A small sound classifier, trained from scratch: activation gelu, held-out accuracy 97%.
Rows from block 3 of a small sound classifier, named by matrix and row number. Rows with one number within an expert belong to one neuron, the router's apart. Each number is 128 + 32 x the weight over its row's rms, rounded and kept within 0 to 255. All counts start at 0. After the name is the row's rms in percent of the matrix's.
Before each expert's rows are labels from the 100 clips, of 14848, where the router gives the expert most weight on average: "responds to" is what is common among them. Only what is clearly more common there than usual is listed. The data: short read English sentences (LibriTTS-R). In brackets: how many of the 100, against the usual share in percent.
# router: slot weights (model.blocks.3.mlp.router.weight, 8x256), inputs 156-207
# up: expert up (model.blocks.3.mlp.up, 8x128x256), inputs 156-207
# down: expert down (model.blocks.3.mlp.down, 8x256x128, transposed), outputs 156-207

# expert 7
responds to: voice: female (99 vs 53.3)
router.7 118 [154 133 125 168  91 163 159 169 155 149  77 143  87 183 215 122 161 187 180 131 155 132 132 134  90 137 132 119 138  87  97 146 118 140  55  83  84 131 121 127 147 151 146 100 152  92 126 154  54 192 108 102]
up.3 077 [136 117 125 112 125 112 105  95 146 129 184 156 147  85 124 130 134 117 127 196  90 117 151 148 131  79 174 150 108 142 115 140 159 152 125 105 136  88 105 109 104 146 125 120 158 165 189 113 189 100 101 160]
down.3 067 [122 140 108 136  94  77 124 136 142 226 150 151 162 171 127 123 156  97 147 179 112 156  94 137 129  64 159 121 101 165 142 127  92 155 111 166 128  83 110 127 125 114 154 140 110  84 122 125 125 123 112  96]
up.4 160 [154 159  80 121 107 111 155 138 121 166 177 116 127 134 115 155 156 151 166 109 153 140 148 183 112 151  97 153 137 120 107 124 128 132 161 179  66 130 163  99 110 136 144 160 184 128  82 122 208 149 115 138]
down.4 163 [138 126 182 110 146 148 139 117 172 102 122 120  89 120 180 110  82 144 125  17 115 107 119  82 115 222  80 166 134 119 124 166 171 133 120  84 149 144 123 112 149 148 118  96 134 128 152 104 115 108 161 127]
up.5 186 [133 147 113 143 117 161 117 123 160 139  99 111 125 160 109 126 126 151 170 119 137 161 160  63 157 149 117 108 151 148 126 110 174  82 155  94 162  79 116 121 143  89 150 138 109 165 134 155  98 131 143 129]
down.5 162 [119 152 107 111 176  67 130 128 124  93 102  97 162 142 106 174 110  92 115 117 100 117  90 138  93 101 100 132  97 183 132 125  92 146 148 179 127 180 131 121 106 145 104 123  81 144  67 106 119  77 155  72]
up.6 085 [127 163 184  93 130 124 123 130 135  83 163 148 145 133 148 138  93 132 139 178  70 131 151 132 147  70 166 163 141 139 130 125 131 127 150 112 151 138 126  91  75 146 111 140 153 151 173 100 180 111  90 135]
down.6 074 [113 145 125 138  89 129 221 163 104 187 125 111  75 144 136 103 185 189 155 176 197 110 125 143 159 139 136 154 105 124  60 121 131 180 128 119 110 119 112 130 143 141 115  83 149  61 133 162 130 158  97 141]
up.7 061 [ 99 125 139 122 122 126  56 131 170 130 155 150 123  93 103 123  60  94 122 154 112 178 110 111 235 143 179 167 103 145 125 139 192 154 172  86 190 153 120 127 126 121 110  70 144 213 127  49 118  72 139 191]
down.7 080 [ 49 119 159 153  97 170 134 145 145 196 165 145  80 123 146 148 109  96 104 136 100 157 155 152 209 117 130  75 153 100 185 135 136  81 136 109 173  44 112 147 181 125 125 144 152 193 144 107  99 120  99 151]
up.8 064 [ 58  84 110 164  97 148 123 117  67 112 140 106 176  98 143 156 110  66  73 173 128 144 106 149 205  36 180 118 130 174 128 119 135 145  91 158 166 133 128 155  80 115 133 161 143 110 153 130 147 106 135 148]
down.8 082 [131 145 152 101 211 162  51 138 161 167  76 176  90  88 143 203  99 127 107 132 123 146 150 143 195  87 134 147  96 158 181 194 160  76 164  73  91  37 137 140  93 124 147 111 160 156 160  92 124 115 148 140]
up.9 072 [ 86 109 142 140 135 145 109 104 103 106 166  93 124 104 130 131  88  43  85 166 128 139  85 140 169  67 176 104 135 171 187  99 144 155 130 117 177 128  97 153 147 138 148 152 121 109 161 120 130  65 129 163]
down.9 075 [ 63 115 156 129 159 157  82 114 158 199 112 148 128 105 153 155  97 121 126 116 119 103 168 108 184 161 135 122 100 153 206 170 185  53 159 138 156 108 146 139 122 126 108 130 130 247 210  96 124  88 154 124]
up.10 148 [158 170 143 125  95 130 186 155 129 122 124 121 108 163 135 124 145 229 130 111 166 156 113 122 102 159  87 147 172 105  82 124 117 121 124 138  99 121 158 112 180 125 115 133 162 109  86 172 135 169 123 111]
down.10 135 [147 127 115  92 170 117  99 108 105 117 132 104 164 153 113 126 109 108 133  15  94  89 126 113 116 170  64 134 119 147 118 158 146 113 124 126 109 147 165 151 115 140 113 141  97 128 117 146 149  96 160 111]
up.11 081 [108 113 126 143 152  96 129 143  99 106 130 135 110 149 132 146 129  55 122 136  52  82 143 161 133 108 124 105 141 145 171 183 112 129 137 169 134 101 114 190 121 129 101  87 107 206  88  93  85 118 155  92]
down.11 090 [135 143 160 156 139 161  93 111 123 121  92 191 145  94 158 122 160 119 162 161 123 106 132 132 109 136 147  83 123 128 179 121 115  60 124 101 134  43 134 159 131 132 174 124 101 101 168 148 101 124 163 123]
up.12 071 [ 79  73 111 113  78 131 110 153  87 113 152 144 189 127 150 142 101  80  89 176 147  98 120 112 176  35 172 106 125 159 150 116  84 144 124 125 153 124 108 166 152 101 144 195 141 104 186 151 138 107 127 142]
down.12 079 [121 125 159 135 184 119  57  83 155 140 129 120 123 113 155 190  81 124 139 142 118 129 155 154 173 106 125  97  81 199 157 173 175  68 165 133 137  88 129 136 113 110 109 129 168 222 193  72  93  73 162 157]
up.13 127 [155 116 122 108 134 132  97  64 147 128 174 123 139  81 104 158 113 146 116 140 124 158 186 149 162 125 125 163  89 155 143 113 180 132 193 111 107 141 146 111 104  89 134 125 153 164 146  84 214 150 150 164]
down.13 115 [143 142 206 106 145 146 138 132 163  86 136 108  94 143 157  91  87 140 107  18 144  90 121  51 123 232  95 163 133 136  98 145 173 110 115  81 142 101 117 103 166 121  88  81 113 122 148 123 136 101 157 143]
up.14 109 [ 70  42 129 163 154 175 119 135  94 100 136 112 107 140 167 127  86  80 109 145 138 117 108 157 183  77 163  90 118 156 176 179 127 176 120 114 168 105  81 174 124 114 120  68  91 164  91  40 105 133 137 155]
down.14 110 [116 150  97 149 132 101 115 121 145 210  81 164 162 157 111 170 158 150 150 106 155 156  70 135 105  98 142 130  80 158 139 120 101 106 145 155  59  66  86 156 127 101 137 106 152 119 156 156 148 125 153 122]
up.15 054 [105 117 123 112 140 141  96 110 106 132 152 118 150  74 111 169  35 113 108 128 102 129  78 135 194  88 157 135 150 151 118 112 170 119 199 108 142 159 106 112 153 150  86 123 125 199  86 123 149 102 147 155]
down.15 074 [ 76 111 106 133  83 145 163 165 141 147 186 145 112 124 142 136 133 109 163 155 131 100 126 149 184 107 168  86 118 125 145 106  93 163 107 132 184  87 119 141 168 100 121 127 194 114 111  82  99 130  85 139]
up.16 063 [ 91  94 135 150  73 137 114 117 117  99 109 192 214 138 136 107  87  87 132 189 106 147 120 130 161  60 223 126 154 169 173 105  99 154 150 127 137  99  57 126 128 104 136 145 107 125 156 146 141 140 158 127]
down.16 062 [ 76  82 122 106 185 139 139 112 140 160  99 105  79 130 115 172 101 125 129 132 192 123 148 135 181 110 116 110 114 187 137 148 138 110 171 129 115  97 135 129 108 112 134 129 146 149 174 118 125 112 185 205]
up.17 071 [196 125 161 112 134 142  85 114  88 133 197 115 126  79 103 101 110 103  96 184 124  84 106 104 103  96 150 130 126 133  89 127 188 105 139 126 140 150 115 104 151 125  76 151 137 125 212 143 165 110 129 180]
down.17 078 [ 98  97 135 117 156 113  63  91 125  94 166  92 144 119  93 115 116  93 122  81 147 124 148  75 125 160  92 116 101 117 136 100 128 114 136 126 113  99 128 119  58 137 109 145  80 174 157 156 151  88 157 125]

# expert 1
responds to: voice: male (97 vs 46.7)
router.1 120 [ 91 103 118 152 140 156 110 123 117 133  83 111 154 177 108  99 141  91 149 134  76  97 104 150 116 121 124  79 183 163 155 160 150 104 134 125 136 125 115 167 128 142 165  85 102 169 101 128  68 108 145  58]
up.3 103 [157 134 110 166 129 127 120 158 135 139 112 119 101  78 138 137 162 176 143 143 203 141 129 131 140 133 124 163 118 120  89 111 139 154 106 102 147 123 161 119 129  94 109 110 160 114 189 130 139 160 148 174]
down.3 084 [191  57 198 113 160 184  80  79 155 108 138 127 141 121 130  89 104  95 124 172  83 107 145 125 135 132 184 116 134 172 125 146 154 144 192 104 159  91 120 127  92 162 119  72  91 151 168 132 118 105 134  85]
up.4 105 [133 155 131 169 128 153 118 128 150 183 119 140 128 156 166 107 147 181 163 144 177 244 167 111 155 130 124 131 124  94 116  89 116  89  99 124 109  72 130 127 126  98 137 171 134 129 119 125 111 162 122 147]
down.4 098 [113 111 124 102 139 141 148 118 161  72 118 106 117 139 167 135  65 117 112  78  93 145 153  75 104 128  71 156 123 190 152 154 186 125 141 102 140 140 171 181 147 123 107 122 117 116  85 103 111 103 152 125]
up.5 173 [180 126 139  19 149  96  73  76 162 110 144 126 130 115 107  64 117  86 124 132  88  61  85 107  75 130 141 163 137 129 138 131 178 102 146 118  66 170  92  49 129 147 120 151 136 122 160 154 141  60 161  97]
down.5 165 [121 157  77 136 125 111 128 128  84 131  99 104 181 154 101 152 139 172 164  43 142 159 153  86 129 137  88 133 107 150  69  89 156 123 184 134  80 175 118 103 123 133 112 169 126 102 100 140 143 157 149 119]
up.6 047 [156 115 182  97 114 132  62 101 124 113 135 124 130 140 149 111 112  74 115 148  98  78 162 110  67 105 172 170 135 120 155 110 144  88 145 148 131 146  68  66 166 128  93 132 177 129 182 136 155  68 122 133]
down.6 067 [ 60 175 159 118  74 118 156 139 105  90 128  77 135 133 149 192 173 142  93  52 158 137 133 140  75 121  64  94 101  98 107 105 145 155 168 159 136 106  97 138  84  93 100 146  72 118  58 138 113 114 112 145]
up.7 061 [137 128 134 168 155 143 101 158 159  92 114 136 136 141 161 151 102 181 144 160 149 201 161  95 131  77 177 105 115 125 130 123 119 112  89 110 153 102 136 161 143  83 112 140 102 136 118 135  98 103 185 169]
down.7 060 [ 96  54 159 129 162 114 105 139  71  38 119  88 144 126 142 121 120 156 116  41 101 148 138  93 147 105  71 131 130 178  93 131 130 110 174 108 146 105 148 144 169 146  82 115  88 143 101  56 117 131 156 109]
up.8 083 [137 138 139 123 124 107 108 116 108 173 162 118 112 105 139 106 130 180 134 141 244 169 146 134 150 141 122 141 135 112 134  89  95 122 116 150 104  76 127 138 109  80 122 139 146 108 145 150 135 141  94 165]
down.8 070 [122 102 142  98 170 141 151 129 141 117 117 139 155 119 168 111 101 129 131 113  41 111 118 113  90 110  71 142  81 177 137 168 155  72 138 144 139  67 189 137 113 149 108 109 153 117 167 154 111  96 172  98]
up.9 125 [134 146 127 158  90 160 124 128 146 182 115 147 149 161 138 129 145 212 183 124 173 222 177 127 145 146 130 146 132 103 121  81 118  86 126 116 106 100 133 126 117 111 142 182 146 134 123 138 137 177 117 145]
down.9 106 [123  97 148 111 148 130 136 119 174  66 117 126 161 157 159 153  65 122 115  74  79 120 158 117 107  90  37 162 112 204 167 143 136 111 175 109 135 119 167 134 145 133 113  98 102 123 110 100 127  91 126 123]
up.10 065 [141 112 147 141 142 154 126 147 128 112 163 128  90  86 200 160 159 169 130 178 197 123 149 119 126 103 163 141 117 160 116 173 149 108 100  86 150 136 165 124 119  95 106 111 164 129 150 138 154 136 150 191]
down.10 082 [164  89 175  98  90 142 100 107  69  97 142  81 107 149  77  72 139  97  84 200 155 120 115 106 101 128 202  88 125 128 175  79 132 144 118 156 123  85 112 160 166 138 107 146  63 119 182 158 139 153 179  79]
up.11 066 [118 117 109 168 156  77 145 157 131 143 126 116 121 130 171 153 141 161  93 156 116 131 163 180  95  94 163 138 102  92 132  67  44 157 142 236 105 118 133 156 107 161 103  96 138 102 127  92 142 153 124 114]
down.11 085 [149 159 131 136 167 106 168 151 132  97  58 115  96 138 159 115 107 129 141 129 102  77 102  83  66 134 149 135 165  83 167 199  86 100  75 137  89 145 143 143 163 117  99  86 113 111 152 138  91 113 145 103]
up.12 069 [146 153 125 159 172 105 138 150 159 121 159 122 104  99 153 166 125 161 111 192 176 128 131 144  73  41 153 131 100 153 123 196 107 123  75 118 130 123 154 112  96 114  89 118 191 109 150 110 158 121 138 142]
down.12 071 [176  78 135 106 148 153  86 138 121  79  44 136 180 177  95 111  81 129 101 142 152 115 147 144  87 122 206 103 165 135 114 134 133 151 163 155  43 114 109 112  97 145 121 130  68 106 163 160 124 117 167  74]
up.13 166 [173 126 133  36 149  94  80  71 151 132 146 134 130 119 106  51 125  92 124 131 105  63  81 114  63 135 136 157 141 128 144 131 159  97 146 127  50 159  94  53 121 147 137 161 138 117 166 139 156  66 158 103]
down.13 171 [144 158  82 112 137 116 102 119 120 116  87 100 176 141  92 140 155 151 165  73 150 154 165  69 115 164  82 128 110 149  68  69 151 131 178 139  83 149 117 106 127 119 117 159 131 113 121 150 143 142 153 122]
up.14 064 [154 117 122 118 156 155 100 131 142 123 138 124 132  89 131 151  80 149 126 187 183 144 154 126 177 108 154 161 138 118 113 125 148 115 145 124 118 138 160 123 124  79 136 124 164 142 171  92 170 132 159 206]
down.14 066 [171  78 143 139 150 154  33 122  91 179 156 132  99 141 124 131 116 128  79 201 109 144 110 146 122  82 245 106 119 150 129 140 147 121 190 106 179 129 116 138 119 185 123 110 107 156 115 108  81 134 193 136]
up.15 056 [172 107 147 103 145 142  60  93 176 104 140  92 138 113  94 122 108 146 115 147 115 127 147  80  95  95 139 159  94 144 180 133 149  91 115 133 153 151  98 121 133  76 108 189 132 134 132 118 166  86 159 123]
down.15 063 [162 158  66  81 127 100 142 140 105 113  85 134 165 131 141 112 150 130 174 124 112 133 180  80  91 113  82  92 136 190 100 139 154 122 203 107  84 119 149 123 117 168 161 133 114 124  86 112 147 140 120  88]
up.16 100 [151 118 114 160 124 148 129 138 167 127 120 137  87 114 122  99 150 207 160 129 219 134 136 155 136 142 153 139 112 110 112 128 138 142 111 119 128 114 135 146 143 104 119  91 162 127 189 136 128 167 157 146]
down.16 099 [178  58 181 126 131 153  24  80 129 136 104 151 146 131 112 105 120  99 131 196 102 101 167 109 124  85 196 100 136 160 131 127 151 147 193 106 171 130 114 131 109 187 118 136  79 146 164 125 146 130 164 129]
up.17 060 [148 159 106 106  88 142 126 163 135 150 146 122  86  76 132 112 143 173 118 141 228 138 148 118 148 132 131 168 130  91 155 151 123 120  97 132 110 108 152 121 126 105 124 132 139  93 161 145 199 134  95 134]
down.17 062 [174 104 156  91 130 121  69 150 145 125  76  96 161 145 113 108 107 133 113 121  41 150 119  85  78 107 144 147 128 140 156 151 120 105 158 123 147 109 109 131 103 142 114 151  78 123 140 173 160  62 172  33]

# expert 5
responds to: voice: female (97 vs 53.3)
router.5 072 [141 130 138 110 134 118 100 126 152 127 126 166 116 123 134  83 117 109 141  65 144 143 128 147 147 229  76 156 159 113 122 110 161 129 164 137 150 105 125  96 154  97 124 109 123 164 174 105 134 116 143 127]
up.31 062 [129 133 102 137 118 140 144 126 160 129 107 131 126 171 152 179 141 103 158 168  61 151 118 154 123  51 180 115 129 153  90 187 113 115 159 110  86 109 148  95 102 172 117 130 156 154  68 102 133 140 126 113]
down.31 063 [164 138 124  93 145 128  68  88 126 136 139 141 172 119  78 120 135  87 111 144  77 142 166 114 138 117 133 153 116 138 139 113 120 109 191 141 135 141 174  63  78 102 127 133 149 139 196 113 186  82 158 111]
up.32 066 [ 49 161  99 149 115  72 175 160 105 138 141 127 140 193 159 149 127 113 145 155 102 105  92 107 156  87 163  93 121 150 130 137 126 129 136 145 109 112  86 102 113 203 129 145 117 160  63 142  92 112 104 104]
down.32 058 [134 110 119 119 151 118  88 139  75 127 114 135 143  93 135  96 143 104 104 143 131 133  87 142 126 104 150 126 154  85 183 102 102 158 153 158 110 146 126 146 127 156 105 121 157 131 128  90  89 177 197  91]
up.33 066 [ 66 154 129 133 119 114 196 127 131 121 151 149  65 125 173 191 118 143 122 190  75 115 107 140  92  66 167 150 119 178 107 138 109 141  91 139 114 126 140 116 116 125 122 103 157 104  51 104 140 104  96 179]
down.33 055 [144 124 175 122 144 119 101 132 122 124 163 123 151 120 134  80 154 124 117 123  75 122 109  85  86 120 151 170 143 172 123  99 122 173 163 152 132 153 126 104 105 166 126 103 120  89 132 128 133  63 132  96]
up.34 152 [166 142 109 159  84 153 135 128 129 148  85 127 129 176 121 119 175 194 174 127 179 169 130 120 142 142 128 142 164  92 104 116 143 114  93 116 144 126  96 117 149  93 147 145 141 125 124 147  95 170 112 131]
down.34 148 [ 99 118 126 131 141 152 169 110 126 115 167 155 124 147 160 192 109  97 127  96  79  94 122 109 120 122  80 114 152 188 113 211 130 147  85 114 113 110 148 131  91 142 126 146 150 148  97 134 107  75  98 146]
up.35 063 [ 88 147 141 165 123 119 164 141 111 152 124 136  89 131 208 176 100 146 132 189 119 121 117 159  90  51 194 127 123 174 118 163 130 132  75 130 109 117 117 133 105 130 115  88 171  95  76 111  94 106  97 165]
down.35 051 [164  99 166 135 130 195 176 180 131 110 150 143 121 140 163  79 136 139 143 186  88 160 108  62 139 104 146  82 117 121 121 116 157 115 137  80 168 179 127  90 135 155 171  84 128 134  94 107  68 117 129  88]
up.36 061 [ 76 125  85 159 122 101 122 129 113 163  64 153 155 171 158 177  97 120 161 173  90 111  91 107 137  70 201 107 125 211  72 152 132  85  96 162  97 141 140 111 112 136 139 117 173 134  74 136  97 120 110 134]
down.36 062 [135 101 124 102 149 150  71 106 103 165 172 128 173 137  94  99 157  98 139 186  69 152 118 180 109 107 172 115 119 142 105  91 140 137 155 138 145 140 162  75  95 118 104 126 138 125 146 143 143 103 145 109]
up.37 070 [ 70 112 125 166 102 153 173 173 105 118  92 154 118 167 165 179 171 120 148 120 105 134 143 126 175 114 164 105 122 149  95 174  89 155 117  91 122 101 135 151 126 161 135 103 125 164  30 137  62 148 121 138]
down.37 078 [173 121 100 104 150 140  96  58 117 107 128 111 192 127  75 135 119 100 110 165 131 132  91 138 134  96 145 161 156 148 137  83 125 134 132 171 151  85 159  94 120  68 114 167 133 185 175 147 154 104 180 106]
up.38 061 [ 81 108 132 137  82 144 179 150 114 101 152 104 115 136 139 137 149 127  97 140 104 143 143 150 172 112 120 134 146 123  94 118 118 199 156  96 143 121 116 141 141 155 134 109 135 170  52 108 116 152  90 146]
down.38 078 [179 121 155 127 166 148 115 105 154 164 142  92 127 133 112  68 123 110 153 163  89 112 116  95 150 118 143 152 147 102 136 120 157 133 140 141 162  97 150  66 120  96  90  73 150 192 174 129 158  99 169  77]
up.39 160 [158 136 129  92 134 108 110  71 126 113 169 107 126 113  85 130 120 117 120 135 101 117  83 143  96 123 131 226 135 166 118 134 154 117 159 144 120 151 147  50  97  97 112 154 154 163 131 115 189  95 156 124]
down.39 166 [ 98 185 106 169  90 136 178 159 134 136  93 138  89 182 172 138 150 124 192  97 132 115 115  82 107 146 112 110 162 109 105 180 152  89  86  71 127 125 130  91 180 167 159 148 160 136  73 154  77 149  87 120]
up.40 099 [138 171 140 116 122 108 165 133 141 138 178 147 105 168 173 151 140 116 129  98  82 113 111 144 104 131 101 162 139 112 150 143  91 164  88 121 117 121 197 148 145 166 123 126 136 110 122 119 129 104  86 133]
down.40 098 [142 144 101 166 107  85 122 107 131 142 137 150  64 123 106 127 121 161 149 163 169 130 105 110 161 136 158 118 163 107 228 126 123  95 132 114 208 130 100  97 198 152 114 119 130 155 107 138 120 190 161 120]
up.41 066 [114 165 113 123 139 116 190 100 118 127 184 123  93 131 133 141 124 134 128 153 113 122  87 150 131 128 108 156 172 132 130 162 104 174 137 107 135 130 171 123  96 106 104  60 157 144  98  98 142 103 112 129]
down.41 061 [145 139 137 165  91 140 109 133 190 112  64 109 112 149 128 133 144 184 147 105 146 123 127  84 133  77 111 137 154 113 133 125 164  77 106 137 154  94 126 104 154 140 112 165 146 121 145 173 142 165 192 111]
up.42 092 [152  78  81 197 112 158 121 152 120 126  71 142 150 179 133 134 152 177 168 134 149 203 137 124 175 112 162 139 142 124  67 123 113 154 125  92 107 117  76 126 122 117 120 124 133 133 104 103  89 159 137 137]
down.42 096 [ 94 129 120 151 135 175 182 107 106 145 123 166 126 128 159 155 135  90 129  97  73 101 111 116 135 141  76 145 218 175 110 154 138 121  98 103 123 142 143 116 124 128 152 134 157 153  93 135  75  74  72 117]
up.43 065 [122 137 110 147 114 107 150 136 133 116  98 170 152 171 144 180 138 118 180 181  86 146 119 112 122  58 156 111 137 194 102 191 124 102 141 106 134  86 145 102 103 135 134 129 154 194  71  97  99 110 133 131]
down.43 074 [138 134 116  79 143 110  81  57 127 116 148 112 186 120  94 133 112  95 131 158  72 136 164 136 148 133 142 149  99 150 142  96 101 120 172 161 150 160 116  83  93 111 113 157 149 139 144 125 162  86 162  89]
up.44 111 [154 115  88 187  90 173 138 140 120 146  84 132 152 180 145 131 159 152 187 142 158 169 146 113 148 116 156 112 140 123  85 108 137 125 105  88 117 114  80 123 114 128 141 142 146 134 120 130  80 179 105 128]
down.44 117 [ 94  88 113 126 138 160 174 116 130  97 157 152 130 158 128 178 118  99 140  60  83  87  95 125 121 142  67 131 200 166 103 183 119 158  87 115 132  85 160 110 118 145 128 137 150 154 102 127  79  73  86 137]
up.45 068 [ 96 153 109 155 152 132 142 130 141 148  78 156 163 143 143 213 141  94 194 177  65 156 131 133 123  66 154  76 107 158  94 187 129 105 171 118 129 108 138 117 108 185 111 121 126 141  74 103 111 160 113 118]
down.45 068 [172  86 162  78 142 135  69 103 104 140 130 150 186 104  57 116 133 103 110 155 102 122 150 151 134  77 149 161 105 137 131 103 104 141 157 150 117 124 112 114  85 129  92 152 106 122 192 141 176  69 123 106]

# expert 2
responds to: voice: male (93 vs 46.7)
router.2 104 [ 96 107  81 118  89 155 114 139  99 166  76 107 115 157 116 113 183 128 197 130 136 126 158 171 110 130 172  94 149  84  79 129 157 116 120 102  95 147  88 102 111 177 171 105 137 112 115 146  89 171  93  87]
up.3 126 [159  90 164 121 138 177 143 146 137 125 147 119 119  87 148 100 124 121  81 138 187  88 136 102  97 132 117  97 113 137 124 132 122 116  65 125 126 132 168 168 155 118 126 124 122  82 198 165 127 127 131 155]
down.3 117 [126 134  81 115 159 109 115  65 148 104 133  91 113  75  94 141  90 154  98 109 165 140 159 145 145 164 116 177  60 172 146 120  94 120 151 140 140 141 116 139  69 113 106 138 105 156 161  85 185 105 142 149]
up.4 084 [147 132 122 128 121 157 154 144 139 158 151 131 110  81 156 139 129 164 108 139 196  87 116 125  87 109 137 135  89  97 145 117  88 131  87 149  95 120 161 152 129 136 139 146 141  92 164 151 147 139 113 163]
down.4 081 [127 152 111 190 146 135  91  97 132 203 124 106 167 111  94 122 137 136 138 195 147 152 144 166 131  60 137 182  58 179 139 185 111 126 140 161  93 150 125 134  56 121 123 148 151 156  97  95 153 105 105 155]
up.5 056 [150  91 150  92 128 138 112 131 122 128 124 121 107 109 118 123 137 154 128 141 169 116 131 130 110 122 183 157 155 128 129 123  85  86  59  90 132 103 120 140 154  77 122 135 130 101 208 165 123 118 117 171]
down.5 079 [ 84 107 111 164 134 125 108 141  87 162  99 129 166 123 167 181 127 104 103 178 127 135 121 180 135  95 174 133 117 155 178 155 105 126 178 142  87 140 120 187  56 134 179 135  75 135 110 134 110  98 153 147]
up.6 075 [147 114 152 121 116 146 130 141 130 143 149 105 140  45 136 113 156 183 108 153 174 125 103 115  80 123 146 134 137 117 142 123  89 107  86 134  96 144 147 163 128 108 135 148 126  81 202 150 192 136 126 129]
down.6 088 [103 105 104 129 152 122 133 113 100 188 171 104 143 114 125 135 109 118 121 208 140 153 171 179 134  80 167 147  96 138 158 149 122 127 174 130 118 148 127 128  33 165 146 148 135 152  97 109 138 110 112  92]
up.7 139 [166 111 169 116 161 155 152 142 127 131 161 128 119  89 159  99 121 113  85 102 158  62 117  93 108 165  90 119 127 116 104 126 106 124  48 128 117 123 155 161 158 111 126 137 123  75 195 161 131 110 142 139]
down.7 128 [127 142  96 133 138 139 153  70 164 132 144  99 123  90  83 120  96 164 133  59 183 141 133 146 150 212 119 160 143 113 128 105 110  92 132 139 118 144 110 130 108 123 113 136 148 156 167 116 157 153 132 153]
up.8 062 [130 125 165 118 143 126 131 108 130 108 142 119  79  81 150 107  94 158  94 147 194  90 119 118 105 105 125 139 119 130 133 124  92 114  25 149 117 118 101 184 172 105 106 124 146  76 204 174 194 122 140 163]
down.8 078 [101  67 145 106 131 129 131 145 149 163 115 163 115 122 150 163 140 145 124 154 134 107 141 194 131 105 150 131  93 131 138 118 116 114 138 134 119 176 114 150  36 152 120 147 110 154  85  97 127 149 107 105]
up.9 141 [171 137 190 113 150 149 150 143 135 134 153 141 108 113 166  89 137 117  95  97 150  69 120 102  71 167  79 140 141 101 131 137 102 114  57 121 110 134 141 155 165 111 126 109 110  64 182 167 127 131 136 121]
down.9 135 [121 139 120 120 155 155 137 105 147 141 139 118 138  91  95  91 127 162 150  55 172 148 137 121 153 230 124 136 152  78 107 134 123 106 120 137 133 131 120 159 161  85 142 135 151 183 162 117 146 158 128 143]
up.10 065 [162  96 120  82 121 142 110 133 134 161 123 120 133  59 129 120 133 165 109 173 181 100 131 147  74 124 171 166  83 114 135 123 133 120  92 136  79 171 141 138 150 134  98 112 160  59 225 193 166 144 151 116]
down.10 076 [134 133 106 161 137 141 127 122 122 159 158 151 145 151 139 173 132 167 127 178 145 115 165 200 137  76 153 165 125 130 144 130 113 145 174 126 120 103 138 141  88 154 126 140 120 158 121 102 141 121 116 154]
up.11 046 [119 121 105 108 117 119  88  61 166 139 108  87 146 102  53 111 118 162 118 126 134 116 128 170 129 116 176 148 131 175 145 125 182 102 164 133 107 191 128 100 113 139  99 142 162 121 143 105 157 106 137 113]
down.11 054 [ 99 118 128 122 115 107 201 127 122 127  41 131 175 130 181 104 174 145 177 143  59 157 171  46  88  85 149  92 144 127 110 125  93 124  95 153 137 117 191 161 169 104 118 178 115 136 103 133 101 201 153 134]
up.12 072 [136  86 154 126 143 149 124 117 172 133 164 144  97  80 130 122 112 137 122 128 140 102 112 132  87 158  99 156 133 122 151 156 108 122  86  85 121 115 183 147 134 101 131 132 170 127 206 126 118 132 123 138]
down.12 097 [113 145 129 106 106 144 159 106 155 118 162 126 130 136 129 130 105 113 154  59 162 146 139  99 141 205 104 113 131 118  72 117 151 118 160 117 149  99  88  85 111 141  95 180 140 142 134 149 174 111 128 142]
up.13 125 [163 148 173  92 154 143 141 149 142 117 141 130 129  98 167  87 147 100  92  97 146  79 121 123  81 167  83 117 111 102 116 115  75 129  61 133  95 138 153 169 142 120 136 126 121  54 168 160 125 113 138 106]
down.13 118 [156 165  91 133 140 143 142  90 136 132 120 118  89 109  75 126 114 163 128  66 160 134 125 135 137 232 119 164 157  87 142 133 126 109 112 140 101 156 129 162 128 104 141 148 143 135 153 102 151 161 139 166]
up.14 051 [136 104 199 104 154 152 116 153 113  85 175 124 119  56 161 114  63 134  72 114 111 121 156  95 181 116 127 110 168 156 116 126 137 132 108 124 155 145 151 158 172 105  93 176 127 116 184 132 121  62 194 170]
down.14 061 [108 127 116 133 125 125 143 122 167  98 162 155 104 138 145 163 121 110 122 117 169 141 141 149 152 161 126 128 103 158 120 150 126  84 136 132 133  96 103 182  39 127 120  95 113 179 106  29 131  95  83 120]
up.15 059 [155 125 168 118 160 146 105 131 139 135 147 129 124 106 140  89 104 159 118 140 180  89 144 167  95 136 174 129 103 101 126 127  99 120  82 142 101 120 130 151 123 101 123 121 161  70 202 174 153 131 137 168]
down.15 086 [ 88  98 110 114 124 103  81 145 110 149 130 116 150 135 107 158 113 130 123 195 152 116 142 178 167  81 159 125 101 162 137 131 142 103 173 135 109 124 134 168  46 108 155 127 120 167 121  82 148 101 121 129]
up.16 141 [143 114 130 141 114 157 105 124 150 132  93 134 109 118 112 117 122 198 159 146 185 188 170 141 159 136 150 119 142 107 140  86 136 133 117  96 153  92 113 162 148  79 132 121 150 137 143 146 148 169 119 152]
down.16 132 [122 116 149  89 134 129 149 158 127  73 109 120 160 122 144  83 119  83 100 117  74  77 165 114  83 135 103 126 142 138  87 118 118 135 142 137 144 108 170 187 116 142  87  75  44 102 137 151 122 102 148  79]
up.17 120 [ 69 108 116 134 120 148 111 143  83 146 126 146 174 147 130 155 118 149 145 144 134 179 162 115 176 100 153  80 115 155 115  87 141 119 152 136 157  89  86 142 103 110 166 171 147 140  91 140 117 154  94 126]
down.17 129 [130  79 150  93 164  82 135 135 114 110 136  93 192 127  65 100 109  95  89 133  63  95 127 157 115 107 137  84  95 154 204  85 113 134 154 183  92 143 154 154 127 167 138 114  70  77 134 149 153  95 171  92]